{"arch": "tdnn", "model": "self-supervised audio encoder (BEST-RQ)", "n_mels": 64, "codebook_size": 256, "norm": "batchnorm", "kernel_size": 5, "momentum": 0.95, "adamw_lr_other_params": 0.001, "max_steps": 15200, "batch_size": 256, "epochs": 149.4, "warmup_steps": 760, "weight_decay": 0.01}
Rows from block 6 of a small self-supervised audio encoder (BEST-RQ), named by matrix and row number. Each number is 128 + 32 x the weight over its row's rms, rounded and kept within 0 to 255. All counts start at 0.
After each channel's rows are labels from the 100 clips, of 14848, where the channel reaches its highest value: "top examples" is what is common among them; "loudest band" is the band of the loudest frequency at the time of the peak. Only what is clearly more common there than usual is listed. The data: short read English sentences (LibriTTS-R). In brackets: how many of the 100.
# conv: width-5 conv (model.blocks.6.conv.weight, 256x256x5, each kernel summed), inputs 0-42

conv.116 [133 157 129  77 139 128  96 159 137 122 146  95 137 137 100 101 152 169  89 159 145 138 104 103 119  96 156 132 142 116 126 174 162 117 131  63  88  28 126 173 130 107  92]
top examples: voice: female (90)
loudest band: 250 to 500 Hz (72)

conv.9 [158 134 145  90 156 122 124 186 136 201 123  64  93 134 111 163 117 137  78 132 181 110 129 121 154 136  48 136  41  85 186 192 110 103 135  88 152 162 147 137 117 128 166]
top examples: voice: female (83)
loudest band: 4000 to 8000 Hz (47)

conv.191 [129 155 187 118 160 192 148 120 187 153  96 113 134 156 125 151 100 111 146 109  89 103 185 152 140  89 158 172 145 109 168 184 151 103 109  91 132 100 189  95 140 170 126]
top examples: voice: female (100)
loudest band: 250 to 500 Hz (45); 500 to 1000 Hz (34)

conv.34 [122 129 172  72 165 125 128 213  77 132 173 182 137 152 166 117 109 128 160 145 124 110 137 111  85  80 119 104 118  59 130 118  63  77 154 173  71 165 131 149 132 133 159]
top examples: voice: female (93)
loudest band: 4000 to 8000 Hz (77)

conv.200 [ 82 130 126 115 180  92 122 131 111 178  98 140 108 153 168  98 129 107 170 139 132  93  90 140  97 121  86 125 136 108 164  96  47  98 195 144  94 151 124 149 141 130 160]
top examples: voice: male (99)
loudest band: 4000 to 8000 Hz (42)

conv.96 [103 148  94 135 114 174 148 126 158 121 119 185 104 122 108 122 156 141 168 154 184 162 185 148 181 111  65 158 108 112 131 166 157 107 153 161 135 186 101 118  96 103 103]
top examples: voice: female (83)
loudest band: 500 to 1000 Hz (41); 1000 to 2000 Hz (38)

conv.107 [135  92  97 115 135 121 103  90  95 107  73 183 160 157 197 144  94 110 124 132 129 122 110 134 101 159 121 144 137  96 164 134  80 108 117  55 140 142 118 121 145 153  77]
top examples: voice: female (99)
loudest band: 500 to 1000 Hz (36)

conv.230 [113  69 171 184 179 150 146 119 127 132 138  88 111 201  84 117 190 123 107 130 111 134 119 182  62 157 142 147 118 125 129 176 161  96 157 110 117 124 192 155 153  86  98]
top examples: voice: female (99)
loudest band: 250 to 500 Hz (48); 1000 to 2000 Hz (25)

conv.16 [116 192 149 111 140 165 143 125 107 127 148 116  87  91 155 118 118  61 110 115 173  75 185 159 132 103 134 189 149 120 139 153  78 155 171 124 145 128  86 187 101 122  66]
top examples: voice: female (89)
loudest band: 250 to 500 Hz (68); 500 to 1000 Hz (25)

conv.182 [111 174 199 112 165 112 138  94  87  97 156 158 116 139  96 122  95 147 159 150 128  94  79 145 147 109 127  92 143 159 133 172 214 138 107  96  86 104 159 169 126 176 167]
top examples: voice: female (99)
loudest band: 4000 to 8000 Hz (44)

conv.142 [115 185 108 165 107 185 117  95 130 115 147  88 165 156 151 125 151 212 130 123 106 108 143 113 120 126  96 135 133  92 167 105  64  96  83 160  89 157 119 152 140 145  85]
top examples: voice: female (87)
loudest band: 250 to 500 Hz (49)

conv.153 [134 128 130 126 129  97 136 131 102 115 140 166 212  97  83 154 100 109  95 130 126 108  82 113  90 107 166 134 118 155  92 136 121 113 149 155  92 118 135 113 135 109 172]
top examples: voice: male (91)
loudest band: 4000 to 8000 Hz (33)

conv.58 [166  69 152  91 135 150 190 137  95  90  86  98 189 138  94 170 123 150 141  94  65  76 143 125  86 113 169  71 140  93 172 148  83 180 115 123 139 116 143 145 128  82 149]
top examples: voice: male (77)
loudest band: 4000 to 8000 Hz (54)

conv.203 [158 190 123 106 125 119 173 151  62 127 165 120  83 152 119  94 145  92  71 143  88 114 101  61 141 136 144 111 152  85 146 113 142 110  41  33 125  87 122  98 119 110 158]
top examples: voice: male (89)
loudest band: 4000 to 8000 Hz (59)

conv.194 [177  91  79 191 156 180 117 150 118  84 177  94  97 168 141 147 153 139 152 165 131 175 102 150 136 169 133 130  97 105 115  40 166 127 155 134 140 152  84  73 104 106  95]
top examples: voice: male (92)
loudest band: 500 to 1000 Hz (32)

conv.63 [140 176 116 162 138 177 113 105 162 142  88 117  44 114 134 105  97  36 113  84 167 125 111 114 161  78 120 132 114 108 138 179  97 151 119 135 125 132 129 125  64 173 137]
top examples: voice: female (99)
loudest band: 250 to 500 Hz (58)

conv.205 [ 93 134 126 156 179 146  64 141 103 156  78  84 175 134 116 120 178  66 109  88 115 130 146 158 118 159 112  91 192 109  75 168 145 151  97 117 185  42 126 148 146 137 100]
top examples: voice: female (98)
loudest band: 500 to 1000 Hz (45)

conv.130 [154 129 120 135 138 131 150 134 131 119  85 153 181 152 105 147  57 159 102  39 106  85  92 163 105 129 150 165 178  96 155 101 119  67 119 145 137 123 152 107 109 145 105]
top examples: voice: female (98)
loudest band: 500 to 1000 Hz (50)

conv.143 [ 84 142  61 143 164  92 102  96 159 131 111 197 166  89 142 125 146 173 139 137 125 140 169 101 201 127 127 124 194 107  98 129  68 133 140 119 105  70 110 141 123  91 152]
top examples: voice: female (87)
loudest band: 250 to 500 Hz (39)

conv.226 [119 197 155 174 122 160 183 155 112 183 162 141 147  82 123 111 108 141  70 177 170 108 115 125 133 118 163 179 125 138 137 165 144 123 165  99 124 128 113 161 138  98 145]
top examples: voice: female (100)
loudest band: 250 to 500 Hz (85)

conv.180 [132 185  85 152 119 115 118 169 129 106  81 145 233  95 178 131 120 139 135  23  91 110 157 140  92 108 147  99 121  87 153 197  42 117 176 110 143 109 163 125 126 186 155]
top examples: voice: female (93)
loudest band: 250 to 500 Hz (59)

conv.187 [163 119 111 179 144 160 148 124 150 110 114 153 125 114 125 131 123 122 127 126 157 119 144 134 131  96 153 107 133 121 132  83  30  58  85  85 140 159 124  43 139  90 116]
top examples: voice: female (94)
loudest band: 500 to 1000 Hz (42); 250 to 500 Hz (35)

conv.249 [ 72 105 118 126 147 105  57 135 133 117 153 102 136 117 116 177 130 148  99 182 140 108 119 133 163  82 145 114 132 124 160 113 108  97 113 101 143 118  69 181 151 105 159]
top examples: voice: male (94)
loudest band: 250 to 500 Hz (38)

conv.47 [151  99 111 151 157 181 116 114  88 152 158 144 226 173 140 101 162 128 108 138 139 160 176 108  92  98 151  89 153 122 139 115  52 115 159 118  88 117 206 126  65  81 103]
top examples: the word "said" (30)
loudest band: 250 to 500 Hz (33)

conv.29 [149 117 127 126 133 106 104 128 104 118 151 134 118 162 108 125 142 168  81  70 141  92 122  76  74  99  86 109 136 102 160 171  93 132 158 102 100 100 108 106 125 103 150]
top examples: voice: female (81)
loudest band: 250 to 500 Hz (37); 500 to 1000 Hz (27)

conv.54 [117 139 145 123 157 150 141 116 165 106 119 190 108 155  96 107 132 129 103 143  94 134  97 132 106 137 171 186 154 102  88 156 109 124 111 158 123  81 146 119 157 130  97]
top examples: voice: female (98)
loudest band: 4000 to 8000 Hz (91)

conv.92 [160 156 113  80 118 100 129  69 188 119 177 139  75 101  56 135 105  67 127 101 122 129 182 174  94 126 163  97 117 161 126 156 140 119 119  93  97 112 122 157  98 188 135]
top examples: voice: female (88)
loudest band: 250 to 500 Hz (36)

conv.231 [106 132 146 127 129 143  90 114 180 169 222 133 154 156 128 185 167  72 157 134 125 162 135  98 143  88 123 143 121  91 124 151 116 213 146 145 146  40  81 168 134 161  55]
top examples: voice: female (92)
loudest band: 500 to 1000 Hz (25)

conv.68 [210 160 139 149 162  74  90 116 118  97 120 104  67 123 132 114 144  85 130 104 128  81 119 122 139 141 105 149 166 123 116 122 125  83 151 115 116 130 121 115 113  98 134]
top examples: voice: female (91)
loudest band: 250 to 500 Hz (65)

conv.151 [102  92 190 122 178 122 175 134 102  99  70 161 140  99  85 109 127 127 126 121 110 151 137 165 108 181 159 123  74 116 138  82 125 113  75 145  88 111 113 110  96 104 144]
top examples: the word "said" (27)
loudest band: 4000 to 8000 Hz (55)

conv.175 [126  78 143 134 175  69 144 126 135 149  84  79 113 137 157 146 137  74 110 174 107 147 110 127 130 148 175  93 105 117 126 123 148  98 160 159 144 144 133 135 133 157 114]
top examples: voice: male (89)
loudest band: 4000 to 8000 Hz (49)

conv.106 [157 128  96 148 136 167 124  96  62 163 190 105  63 119 146  80 157 128 100 165 147 119 102 104 137 117 174 113 109 199 120  92 143 122 109 113 172 178 105  86  96 103  99]
top examples: voice: male (96); the word "of" (25)
loudest band: 250 to 500 Hz (31)

conv.0 [130  80  80 154 137 161  98 108  78 155 127 203 133 144 100  93 132 170 143 139 131 137 134 118  93 173 103 139 161 179 133 134 100 123 240 102  68 159 129  99 104 142 153]
top examples: voice: male (83)
loudest band: 250 to 500 Hz (31)

conv.15 [124  99 137 141 111 150 110 179  95 168 150 166 114  97 153 116 135 121 120 161 161 102 107 124  90 162 156 132  65 146 106 119 116 116 157 112 163 133 125 170 112 116 103]
top examples: voice: male (85)
loudest band: 4000 to 8000 Hz (57)

conv.212 [ 92  81 138 108 148  96  70 170 153 108 120  77 140 148 117 141 134 178 125  90 118 128 101 152 137  92  99 122 112  65  86 104 106  50 119 134 149  74 107 178 132 162 119]
top examples: voice: female (98)
loudest band: 500 to 1000 Hz (36)

conv.216 [134 173 125  87 161 166 125 112 164 174 210 116  78 171 157  98 122 142 182 237 178 103 137 107 176 113 115 125 133 168 143 114 140 205 126 154 117 174 102 137 157 127  98]
top examples: voice: female (100)
loudest band: 250 to 500 Hz (70)

conv.195 [113 131 121 111 110 140 151 173 105 137 113 104  11 198  81  68 154  77 198 125 136 182 206 126 122 135 103 116 116  72 135 151 140 170 113 172 129 128 129  93  94  87 178]
top examples: voice: male (90)
loudest band: 4000 to 8000 Hz (25)

conv.167 [179 150 134 142 137 142  91 163 129  62 115 160 123 143 101 158 131 202  92 178 136 119 127 137 166 142 106 141 146 104 169 164  88 129 171 185 114 127 120  99 114 102 144]
top examples: voice: male (99)
loudest band: 500 to 1000 Hz (27)

conv.45 [142 212 101  80  83  68  94  88 140  99 145 162 200 139 139  92 139 195  74  90 103 144 136 135 140 127 103 163  86  81 154 168  50 129 177  91 137 108 127  95 148 167 116]
top examples: voice: female (100)
loudest band: 250 to 500 Hz (40)

conv.232 [147 114 174 160 152 129 200 130 109 118 128 142 182  57 156 165  60 180 121 121 146 138 141 195 149 157 148 100  83 163  90 162  97 142 139 118  97 131  91 151 160 104 132]
top examples: voice: female (99)
loudest band: 4000 to 8000 Hz (33)

conv.126 [ 83 173 168 101 136 200  96 159 131 209 170 138 149 153 136 178 101 108 106  96 159 159  79 161 102 126  93 149 158 125  85 128 104  98  73 175 124  99  96 136 148 140 104]
top examples: voice: female (96)
loudest band: 250 to 500 Hz (72)

conv.100 [178  76 154 105 110  97 171 119 110 114 138 157  84  75 232 102 196 151 191 181 103  55 161 109 107 126 111 181 110 124 142  95  82  62  98  47 124 126 143 126 140 118 181]
top examples: voice: male (96)
loudest band: 250 to 500 Hz (28)

conv.176 [137 120 136 131 143 125 137 153  96 179 134 143  78 146 100 142 158 158 150 121 120 147 185 125  52 110 129 149  73 108 120 158 110 170 140 135 137  94 173 111 131 134 147]
top examples: voice: male (85)
loudest band: 500 to 1000 Hz (30)

conv.147 [111 101  78  97 135 145 167 117 129 136  70 142 113 145 130 147 104 195 126 141 164 137 119 127 109 155 123 127 153 118  91 138 190 125  65 130  95 138 130 155 142 151 136]
top examples: voice: female (87)
loudest band: 250 to 500 Hz (55)

conv.124 [139 167 102 142  88 131 132 116  93 152 137 155 105 115 111 110 169 167 140 127 133  91 129 160 112  73  85  84 121 110 106 130 134 142 129  95 104 144 142 133 103 123 177]
top examples: voice: male (88)
loudest band: 250 to 500 Hz (40)

conv.168 [122 147 143 140 121 103 133 166 205 113 143 145  98 177 122 126 141 102 194  75  94 176 149 159 182 122  97 108 169 127 121 141 115 121 101  92 117 107 133 117  89 171 144]
top examples: voice: female (90)
loudest band: 500 to 1000 Hz (36); 250 to 500 Hz (33)

conv.184 [113 168 140 186 126 182 120 170 142 155 119  91 142 164 100 147 130 196 126  57 100 164 122 141 115  83 169 101 121 102 118 158 126 103  92 145 118 103 160  74 117 113 124]
top examples: voice: female (92)
loudest band: 250 to 500 Hz (77)

conv.93 [113  99 193 166 152 144 127 135 139 164  60 191 146 211 153 106 112 126  69 126  87 125 116 134  72 139 126 141 105 155 118  99  93 120 139  99 133 126 128 138 134 135  95]
top examples: voice: female (83)
loudest band: 4000 to 8000 Hz (79)

conv.127 [ 99 120  94 147 140  83  72 146 128 145 114  98  70  76 149  96 108 130 125 175 202 155 142 101 123 132  50 184 160 132 147 148 114  93 151 144 111 109 145 107 112 109 131]
top examples: voice: female (85)
loudest band: 250 to 500 Hz (67)

conv.136 [113 126 141  88 124  76 101 141  94 151 128 220 151 126 139 158  95 129 126 157 103 114 199 130 153 138 141 140 156  87 160 152 133 132 170 109 150 111 167 145 100 119 160]
top examples: voice: male (83)
loudest band: 250 to 500 Hz (36); 4000 to 8000 Hz (32)

conv.224 [142 151 159 126 153 196 131 120  69  90  97  93 129 135 104 162 150 153 213 124 101  70 163  99 205 110  80 105 139  83 116 102 107 102 191 130 112  82  64 188 113  88 107]
top examples: voice: male (72); the word "i" (55)
loudest band: 500 to 1000 Hz (34)

conv.145 [102  99 109  94 125 122  70 134 166 174  91 148 103  94  91 121 159 149 130 143 176 133 145 144 159  97  82 147  93 110 115  58 210 160  66 154 137 159 159 105  77 145 122]
top examples: voice: male (84)
loudest band: 250 to 500 Hz (36)

conv.213 [140 161  95 117 109 121 142  80  81 111  98 158 160 102 114  97 112 117  62 108  92  91  77  80 136 122 150 177  89 137 160 142 141 138 124 148  93 149 137 166 116 168 173]
top examples: voice: female (95)
loudest band: 250 to 500 Hz (39)

conv.43 [137 139 169 107 130 108 118 162 130 144 127  96 114 110 169  82 100 202  75 111  95 154 154 144  61 118  63 153 154 142 134 149 123 175 103 122 135 171 146 103 151 113 150]
top examples: voice: male (72)
loudest band: 250 to 500 Hz (52)

conv.135 [154 144 118 136 144 150  94 112 114 113  94  95 116 127 113 140 133  88 136 134 104 148 132 132 192 121 149 200  45 116  65 139 108 158 101  61 162 139 141 110 144  83 115]
top examples: voice: female (99)
loudest band: 250 to 500 Hz (53)

conv.161 [141 146  86  95 100  79 112  48 137 128 112 175 184 102 114 149 137 160 157 131 120 146 133 121 134 113 140  89 145 146  80 119  62 145 165 131 176 118 121 122 125 146 133]
top examples: voice: female (93); the word "said" (38)
loudest band: 4000 to 8000 Hz (43)

conv.98 [177 130 150 155 178 131 156 158 102 145 106 157 150 144  96 190 154  78 161  95 120  75 110 128  83 122 113 135 174 119 177 122  99  81  89  83 112 146 146 162 134  86 157]
top examples: voice: male (87)
loudest band: 500 to 1000 Hz (41)

conv.157 [202 158 103 103 132 150 138 175 112 106 106 118 151 125 160 125 115 164 117  46 113 104 155 174 131 138  73 129 163 128 163 147 111 122 165 138 134 159 132 102 158 119 175]
top examples: voice: male (75)
loudest band: 250 to 500 Hz (30)

conv.10 [158  63 145 143 146 140 139 103 160 159  93 125 138 201 143  89 113 182 108 153  77 157 179  94 165  82 133 157 117  92  85 113 133 124  68  64  74 124 101 108 120 149 146]
top examples: voice: female (98)
loudest band: 4000 to 8000 Hz (39)

conv.152 [ 93 167 154  72 120 111 121 135 139 105 122 119 143 154 137 111 153  70  89 144 114 147 177 134 189 118  82 139 129 111  79 134 172 190 170 122 113 145  76 146 156 161 104]
top examples: voice: female (98)
loudest band: 250 to 500 Hz (49); 500 to 1000 Hz (26)

conv.101 [152  83 168  74 100  89 152 103  58 102 160 161 118 171 138 113 107  61 154  91 140 107  88 152  71 196 178 117 106  98 117  61  85 126 179 137 110  96 213 146 174 115 104]
top examples: voice: male (96); the word "said" (33)
loudest band: 4000 to 8000 Hz (33)