Rows from block 6, named by matrix and row number. Each number is 500 + 40 x the weight over its row's rms, rounded and kept within 0 to 999. All counts start at 0. Numbers have three digits each. After the name is the row's rms in percent of the matrix's.
# conv: width-5 conv (model.blocks.6.conv.weight, 256x256x5), inputs 90-99, a 5 kernel for each
conv.110 096:493483473479498473547474514530536545605494468548499459499547503435468501481439502457502452463511549512509461488489418457479480528515506491395441536482
conv.111 100:518531486542570562549531544448549479500509487516528488462525473439447578465505530505496471494530491515472523491448489520512461401545525526537492520498
conv.112 099:554477461513486527525516516469508477512463436492541550457526572619505535479541518487509519524502541521522490489477500436455513613516485506567476445525
conv.113 100:564490503434433487469464604533463466525444509505568448486537515514543587596512487542506591439494461518493507418501615605461526535523462460471504483490
conv.114 099:563559499497571524502472468547525474509489460497533476378463526532487496430488507510458556521485455510515462479448478487521449462395493487495515499511
conv.115 100:496439500450459539516519564530512536478533484501581566495515567482472466469463455476483515524477578572503509494502589578503464487510495489461500463489
conv.116 102:495508463418495497554558600522516526490557506498504503548524516505525481501491502507517556439448580463480511459590524504455550446555546532451490512472
conv.117 100:474502543488581536553531558499516480444422570517579512532550540556501488510460477447533555473468421487530556491557543471495472532576540450537529492560
conv.118 100:568527506469520547547498541495460526512531538486450507476395483575528491507526565429501530463465486514569461469479414511490522546539564493518627549467
conv.119 102:510456478467512582454470497452538438491461526534506480462532530498553490499423508540499495567556496472460434464470528523477508568512512517466476427456
conv.120 101:505519504513477549517522549586521457480507501534551516502553530435484485488513439500504515495479560509496439555507516526540511427534536488471491496466
conv.121 099:547540548508487536545489511502514484513507524505526553532462446462452469452500532461460447512505442485413524586523500505581624554500501515501525501445
conv.122 104:486512487509488482451467444507491499540522482596503538516482547521503457529502551453503534497491463552585516504514554509518486513542503483530565493531
conv.123 102:483551564521463496488513524494428433500508550515510584520565443469437484470498483551496452483471496535519459515526478509489511518551486520474527566507
conv.124 105:514553558581558566510423473514530530516443459460519496494498491408517489448495440456447493462454471456461528501493463407480550548593489593593518500526
conv.125 100:471488495508478497486470475523483484457451490461494559562574548524556507531521529564488423536516445471465442446505475525514498518579528453468524546516
conv.126 104:495472513511476546494545570529422507480445515511513532483539585498530520462505518567490515473502543489569503493426497461509544525455429495447495545506
conv.127 106:526514465497527498524529555473521501464576490511552490551530536502515486519511484441498483472481503477520487484482527465434518449499473451523549489529
conv.128 101:512506492484452511509499528517498462443525470504463469490485466509519496453516572566540480439467475509492489544412422420507516485456505535458475535486
conv.129 105:462569532526506453470577484480541476475521459466498454526490513459511535575507534505550535455453565460485523486536536511562522509577502522533368453527
conv.130 099:558519529505526551530487506461533493523530519514544511528520524533510499547511544511528494471503558529488498511536547531461425500520446493460511498492
conv.131 092:478505448470462517514460508501473538514453438483540461472506569563519475408488469460510472450475489425451542499516456450505554526477502467472453489460
conv.132 099:576482492516440421446463466461531509444483526513519523549485539509519469479497531465496499542551461465528488492486399409536512496612510522487509549485
conv.133 102:539532472463511523482500440460515476526503542487516550482430493479520508493505517537552535513481547448510523508484509482510525461468489509494446586553
conv.134 103:604517466512521451476516510489378447507429507558527518598534557488506522519503561542549458483479433503523502471501560588518537497484534492530496550525
conv.135 102:440523528515565558454460448508475526552519498512484528595519522518533550541546521470526527479529537537523431488482448572517546574483493513556492492467
conv.136 101:549563602564515529540460469436467508529506479527476462477518508492531450538411411490520555543583542510448549541560494519530404558487535559470425400467
conv.137 094:538465454451512502557548561471504500476492473507488530485564523452532540537564485520509471569489484457518462550445442481474553515474471483480512430401
conv.138 098:462449514530532512482487441430570466424539548476515525519463469492533521561525514502446458580463523551545531509435432430465545522469472500546551507574
conv.139 097:482505515507535508451536566525501446512474528512489486532493460449469460518519524533485491521449494504558582493461486514496537497528517473495427461494
conv.140 098:408430394501525474544539520468507496458506545394517564504508452550514507523574530575512529532522517533569454528497566535505508520515563444530463479470
conv.141 109:513539416519555552508485522542486584597513468550485431432496529592520535504488483478555494557548517531507513516466454559436530422492517504473554558490
conv.142 100:458528568554519461466466508527519544510513542551519547508495460511564489532483568563470512522479525465444515531535535562497535608551537489496442466504
conv.143 100:518523508433498500558525519448503506507423420522494466567476593522501486481466479442440438583464483504524516532548542500490562524482464422410477500529
conv.144 100:538500469475464532508550587565499473471502527503524481468475554513498499480500501565500512546501523577582484476474503531497560437523601551498539474536
conv.145 098:545514549519473529467473517491505457539515528474509521560539548516492503535509567486490542490554530458448420449464461427517500450469465518514539504485
conv.146 098:457437487464428548476506520426545511522449516506512490550465490542476473453581544557595544486501518510425506510508492496494465544529487473446474483462
conv.147 103:573464471500560512469522495462465483475489563465516549530502538491521515472508509520550539460543512519542545544521521498527436451484582564459493550468
conv.148 099:504525547537539539481544545539455483571544563525522474437417460455514489450558528502473468514548507527479501510529655609484491549492493516514523494492
conv.149 098:527544519550511530506431408464513495497487524465552476541501492421501475498458489572494511466465466405466557447518517467518522468464482527508553512476
conv.150 102:434478519479552504471521503506484484561520527449531507472442532503487551489539503483463465438488517532516428558547524463558512564502543525410466478469
conv.151 102:487513516549547425461460442431452542492471475511511525512483509507482448514496475504483447552509544471525482486538476596429490524512433537513528533510
conv.152 101:484534485490473509485595552510491481492462473532549456534464489552516483439490519488480470498471473423457481515469471431464522514473479489533509440443
conv.153 098:520515510465522543441397425437508440497476511494500507489421460437566559512465445422438547456431405501468501516553539493504501514411513477523485518533
conv.154 101:588453497477449488536544499499494497463478509486523529501512518511526500509521578498455492508522496550487440492487493519417443480445573461476420448502
conv.155 103:476459564515598529533536493566558551468478503508463525480436505508505540445436434479420440470561535533556511502520546520498546551567582487536512487520
conv.156 100:478486475427499510518569529438523520521516490494491488563497547519488490576528547529505430480504511480500546535556545582482471499544522451582524481530
conv.157 101:492515458503479494532445423541480554502488522511475544530476477459483493527530503495520508465475457491537465413452519553488538442483573467531524497511
conv.158 097:515499481489479460467463477382498467495489472487453511521482540515482509522482457479520508494463468569527462460441439502586515503416440461431551496472
conv.159 098:445464422472519502543520477497511513588480509473551548473489515499582522455539539537485489462467528528530513512487485527462445482441458557576524464488
conv.160 106:542482491430498491542435430507494508455475483477422518525468494578497475459488411514506517481519469548439526518446498535484468524462457495499603509519
conv.161 102:531467504506560464491495500493531495497511509520521473447478479533451445451470450479527481476455533468514559524424559570533525451480547477440491449472
conv.162 100:462525582464456556513493424508497551529452461537491498504440509449493473479577535506560555467518504453472467468539487542511485466411512564505490491412
conv.163 100:435422503482489456445502476497548557516505530484577511519453521505434482515519540572452462525377450480516479479550605585529483529550488535456522525493
conv.164 101:542433390469462488454456486526528491502506501469464528502492483491529475490435417515492474484428483519513488487488550501489494503536518510592535512441
conv.165 098:490539461450470486486428404410511476531575482505535483487498448530536459439570528458446467507463541512466517471410485519509455483504515507490500484528
conv.166 101:468449486478464473513533497476524476497536494512538518526494477476526496520509477493468408467494511559572597529482523490500483448480538471565571478508
conv.167 101:528529412487509441419381334386514480501474473514555556522491547504502514488518528524512570481518549500508460515510498503494512501476542495464474492467
conv.168 103:561463460467422462428513551537480515480534524486546521461440547507501478475527506532535514495484513522494520503486528484456461454528560513469510478493
conv.169 102:464529510406514568555489546514444506486482472470457482460486509526528520512468521514514530478520480445483467514412418454514510456423355399491616591566
conv.170 094:518531460456517459496517450499534510492492529478599542569538559516544554566563630611553460527393430440467457428503508521478444449477468500519513402465
conv.171 099:503489514535414518526521605541517496522567517506498426505565491497487536491496596550588599496508522592442505465505481450549567586513457516531505528572
conv.172 097:531488520516564480494522524493503532519526518489508524503512488525450446445395499506486447493493511511591562539555452522496516554508492534521491527465
conv.173 101:432510589467515525497480435447500474433463488492476471530473438433459463495496499484521536474499520537456484450509519548460488499551512537508445477462
conv.174 093:472436499502497524483474434460526597500444506475506490449516543519539451568525520487502490508492486508513487498568556545507529581568526537593549528514
conv.175 101:490506575548521587493466496495508484494565519483562472416549457422442436462533482557520507482534472437438578589502501569525464443500521524569516459471
conv.176 099:429537462507602479484571554469520459470466468543530507574457446479493499468526540497475431567556549519519541582493496449488498504490507555495547530515
conv.177 099:552523559516513517501531563459535554505520499515573541553501513472436502531514589584563482512533435472555552508477541523480473555562492536531620480585
conv.178 101:465417479514522508452461434447561473472474560507562501454482502459484598483508546539499450488493518516537536493544525605459500469502523504510514468513
conv.179 096:466509512447530525482526595582526574507522564493541468502521515475459420483500526533524534556449470504547544494443492548466474449540518518448537472522
conv.180 095:436465464524516507478408438429459478459467502532496554504553532495484484520464473504486457461460535510491482517465457488506502467505504545533486448434
conv.181 100:508501461539635507454543519523491495489507530490480559558504537533526517572564576529453585448470476469475482528571568516505602575549578476462458491480
conv.182 099:534520513511551547501523507464467523510590573501513490469450469471554596474482469466468487521471493480555526527506479529498473481491482506509536550488
conv.183 104:509457510502527467456491490460503506482455514477510518541479505467497456537467424465533474504467543486457529514494489492492540436424474457520591509474
conv.184 102:463510543545488506487484560526525526484477504437492506501544511505481475522517492458462479539563506452459465509579511489507504522536572498450463510531
conv.185 100:428484455512489497511596550473528555444424489448514507418406475502454453494509510458456440458443410485490526507476542512498469529583563456511519466536
conv.186 101:526514491504506511514490506504502457445489539448466534481475483519492500547457483522521532470416546508600526516468506549474496482526469548540548506434
conv.187 095:514464517473523498488472489518558562577538475523497475481495455484489520499527507487478459502492434542446460482567617579472468493580534431420495439478
conv.188 100:450439545509498455412466516470472531505502500485530479433449488441454468465527503513461508536487486497472508504519610574515434485500482491514490474514
conv.189 099:480485500541531451417513555480527450498518454508469523453460495489545502373495448420498571500483436495492531421391483503572523565525492393475533534488
conv.190 099:452420479485533510497508569535520553515490448512535522466569503479488534432437451483454465495492499477436494521549601516507487531539563516453480437437
conv.191 098:527489504457465473499417447463502481551549532476486532522509482519474475481494528596523508530473505437477429446509492566530530492505471524480533478572
conv.192 101:538501484489547559471455416530492512425499522428465534462499525525496527575500521543461479493526481418456492570466436473595525514484544561488514475549
conv.193 105:497524530523529499564548543483478544470516508518489483528504530531501531520443530551466489473503486513472486550501499505454492513538465478530570507540
conv.194 097:534499526544515502491458331442490541555584524506473421519512483463554538543471568511559558538520561596545484495571560544523518465390492463458388459503
conv.195 097:557642486519503476516542469484507487478435524472474468459454553498445410439455415461482464559526487530553532537481474543493431437427528487413469440489
conv.196 100:475454487554561496510490439488527471516520557498493545519463446483457483533476483462522519560499530555479533500485500512468492507465455508503537472503
conv.197 102:576567487499506511595491546459511579496568502500498482485496550485552484520555502465429526495551576474470464471515507490462594458581418522552507498542
conv.198 101:465513502518518492499536492495475472494496535493536520546492439524526524462501466525539474558458463479492532562513492474526546469500457529555581527547
conv.199 098:470432543559576562474472496487493538476527488519484521531487457456456416410527468445491509517537506427381520573572510443496518509489575486440426488470
conv.200 098:477399478506523472499507541463454468504509511544517524551488583526450524449542566554513468592489451500443533510497485437548488507446479476410460513496
conv.201 104:564542520472491483428449459442531587602513547563480537482470442481528538530539483523493529485483439502479502585523458482440519527444461451456530555508
conv.202 102:526495433467408576601539571566467489474493477488426485537540489513470487509501532492507460502555541509546553456543483403483494471509545495484492451479
conv.203 098:524480500556570518500513485547498503491528488525523501470536483466518523544432473533461546575493528508502497433535551511455550531458478502499547435532
conv.204 101:467472541549482467477462494457475481519487548494469540507457492493498494501498484479486450523549539566501576616593561502489594522584552512536518520456
conv.205 102:540506426524498478465474499480551518506448464480512514521500523541457454466536540546525502514512443480557462477508561583454493513453509489531494582544
conv.206 102:573530485526574474518464466496530471484462453481498508519506504529536422467497479520451501507472431553504438472513497489506488459515600511515509470555
conv.207 104:563557491508493476492466495550501513494524510496419471487548540494457494475544458463422481486530514443447537532487443498462496496501545523535585582523
conv.208 100:527483557529510535470522514454484487442431536502533510527506479458469505491491464413479479486536495517541467478541496435480529476496458498477532495500
conv.209 100:531490518515538525546479480572560474456458521489515517467461529476554529466463514538540491499460537562558498566517524521503481481520437432512592501499
conv.210 103:566501497524530488584530537572454488509519440463475480498557502547516515538460451446431468519516540596576462492481498467515495541444536543526494487525
conv.211 096:471497518431446488523429528497475464554507467534492471497462524518492490498518500491534518481450469501519543501473488505473475447479440527522516508504
conv.212 104:466520527467556528493507556488534451477483504478493502487512474470492539482509529476535501475488585539521502536483454487545515499542515510456537492462
conv.213 104:554480482464543541519623543559421425558515511561469467432564436481446473535531537565571564520512551514459510526480505464452508491540525502514410496543
conv.214 104:546537502500494495482502516489456483449501513511414505473492518489457542535538512517593474472516421422528509504486580471478488519567404480480528517509
conv.215 102:520553516492539451477470425448565521583580538555496482518513508524521496480510544490480492500570555536470452493460485468492480474571573566492424512477
conv.216 101:467433567528425486475475513547488499439473498506538504534524506526535523492474488532490514522533556515509525542536530425547489444565529475430505519546
conv.217 097:491483490496440473469522511472455506532467507527468538522516536529532491508568448483416513503491535538527502511524493560540508517478582486506494484525
conv.218 098:549437509546532530497484446465451443444536576405490499443496491480482487538498512542546478487469486528405512496538606576465542516527518526509584479497
conv.219 110:493535485483497503561441567489568559465531499542552534509523573577508492533548555477478496480477491556415525537503629490526522514500475490468604485536
conv.220 099:496461501493462523517548494451475443485421516505532514579507523536529472531582611608592554507580521518472424423478491429523511485531491569546477536515
conv.221 099:484511564567491471519493467481455526467485485459428493504538468433486520520528523436512533475466437415475515506490498463584535552607575530536558492562
conv.222 097:485481481473581569487513585476491464514467482485489536539506488469525528522430448471564523478482540443437506538508576562462472468463462496496526477539
conv.223 094:500544581440463519489444431470467476446557553527501529498507438544546484463503559540530497515494505505511528558522475493519527501512448482535416455450
conv.224 100:453475504422532448530539481556506542568487502478435464487444442489507531467464445457457475462500559555477529569464448464487496496460464511532495548458
conv.225 098:466417441505498523549528436478544490483541530488428466490500469519476496522490541525477506483416433400410608590540555490534479482472488432451464509476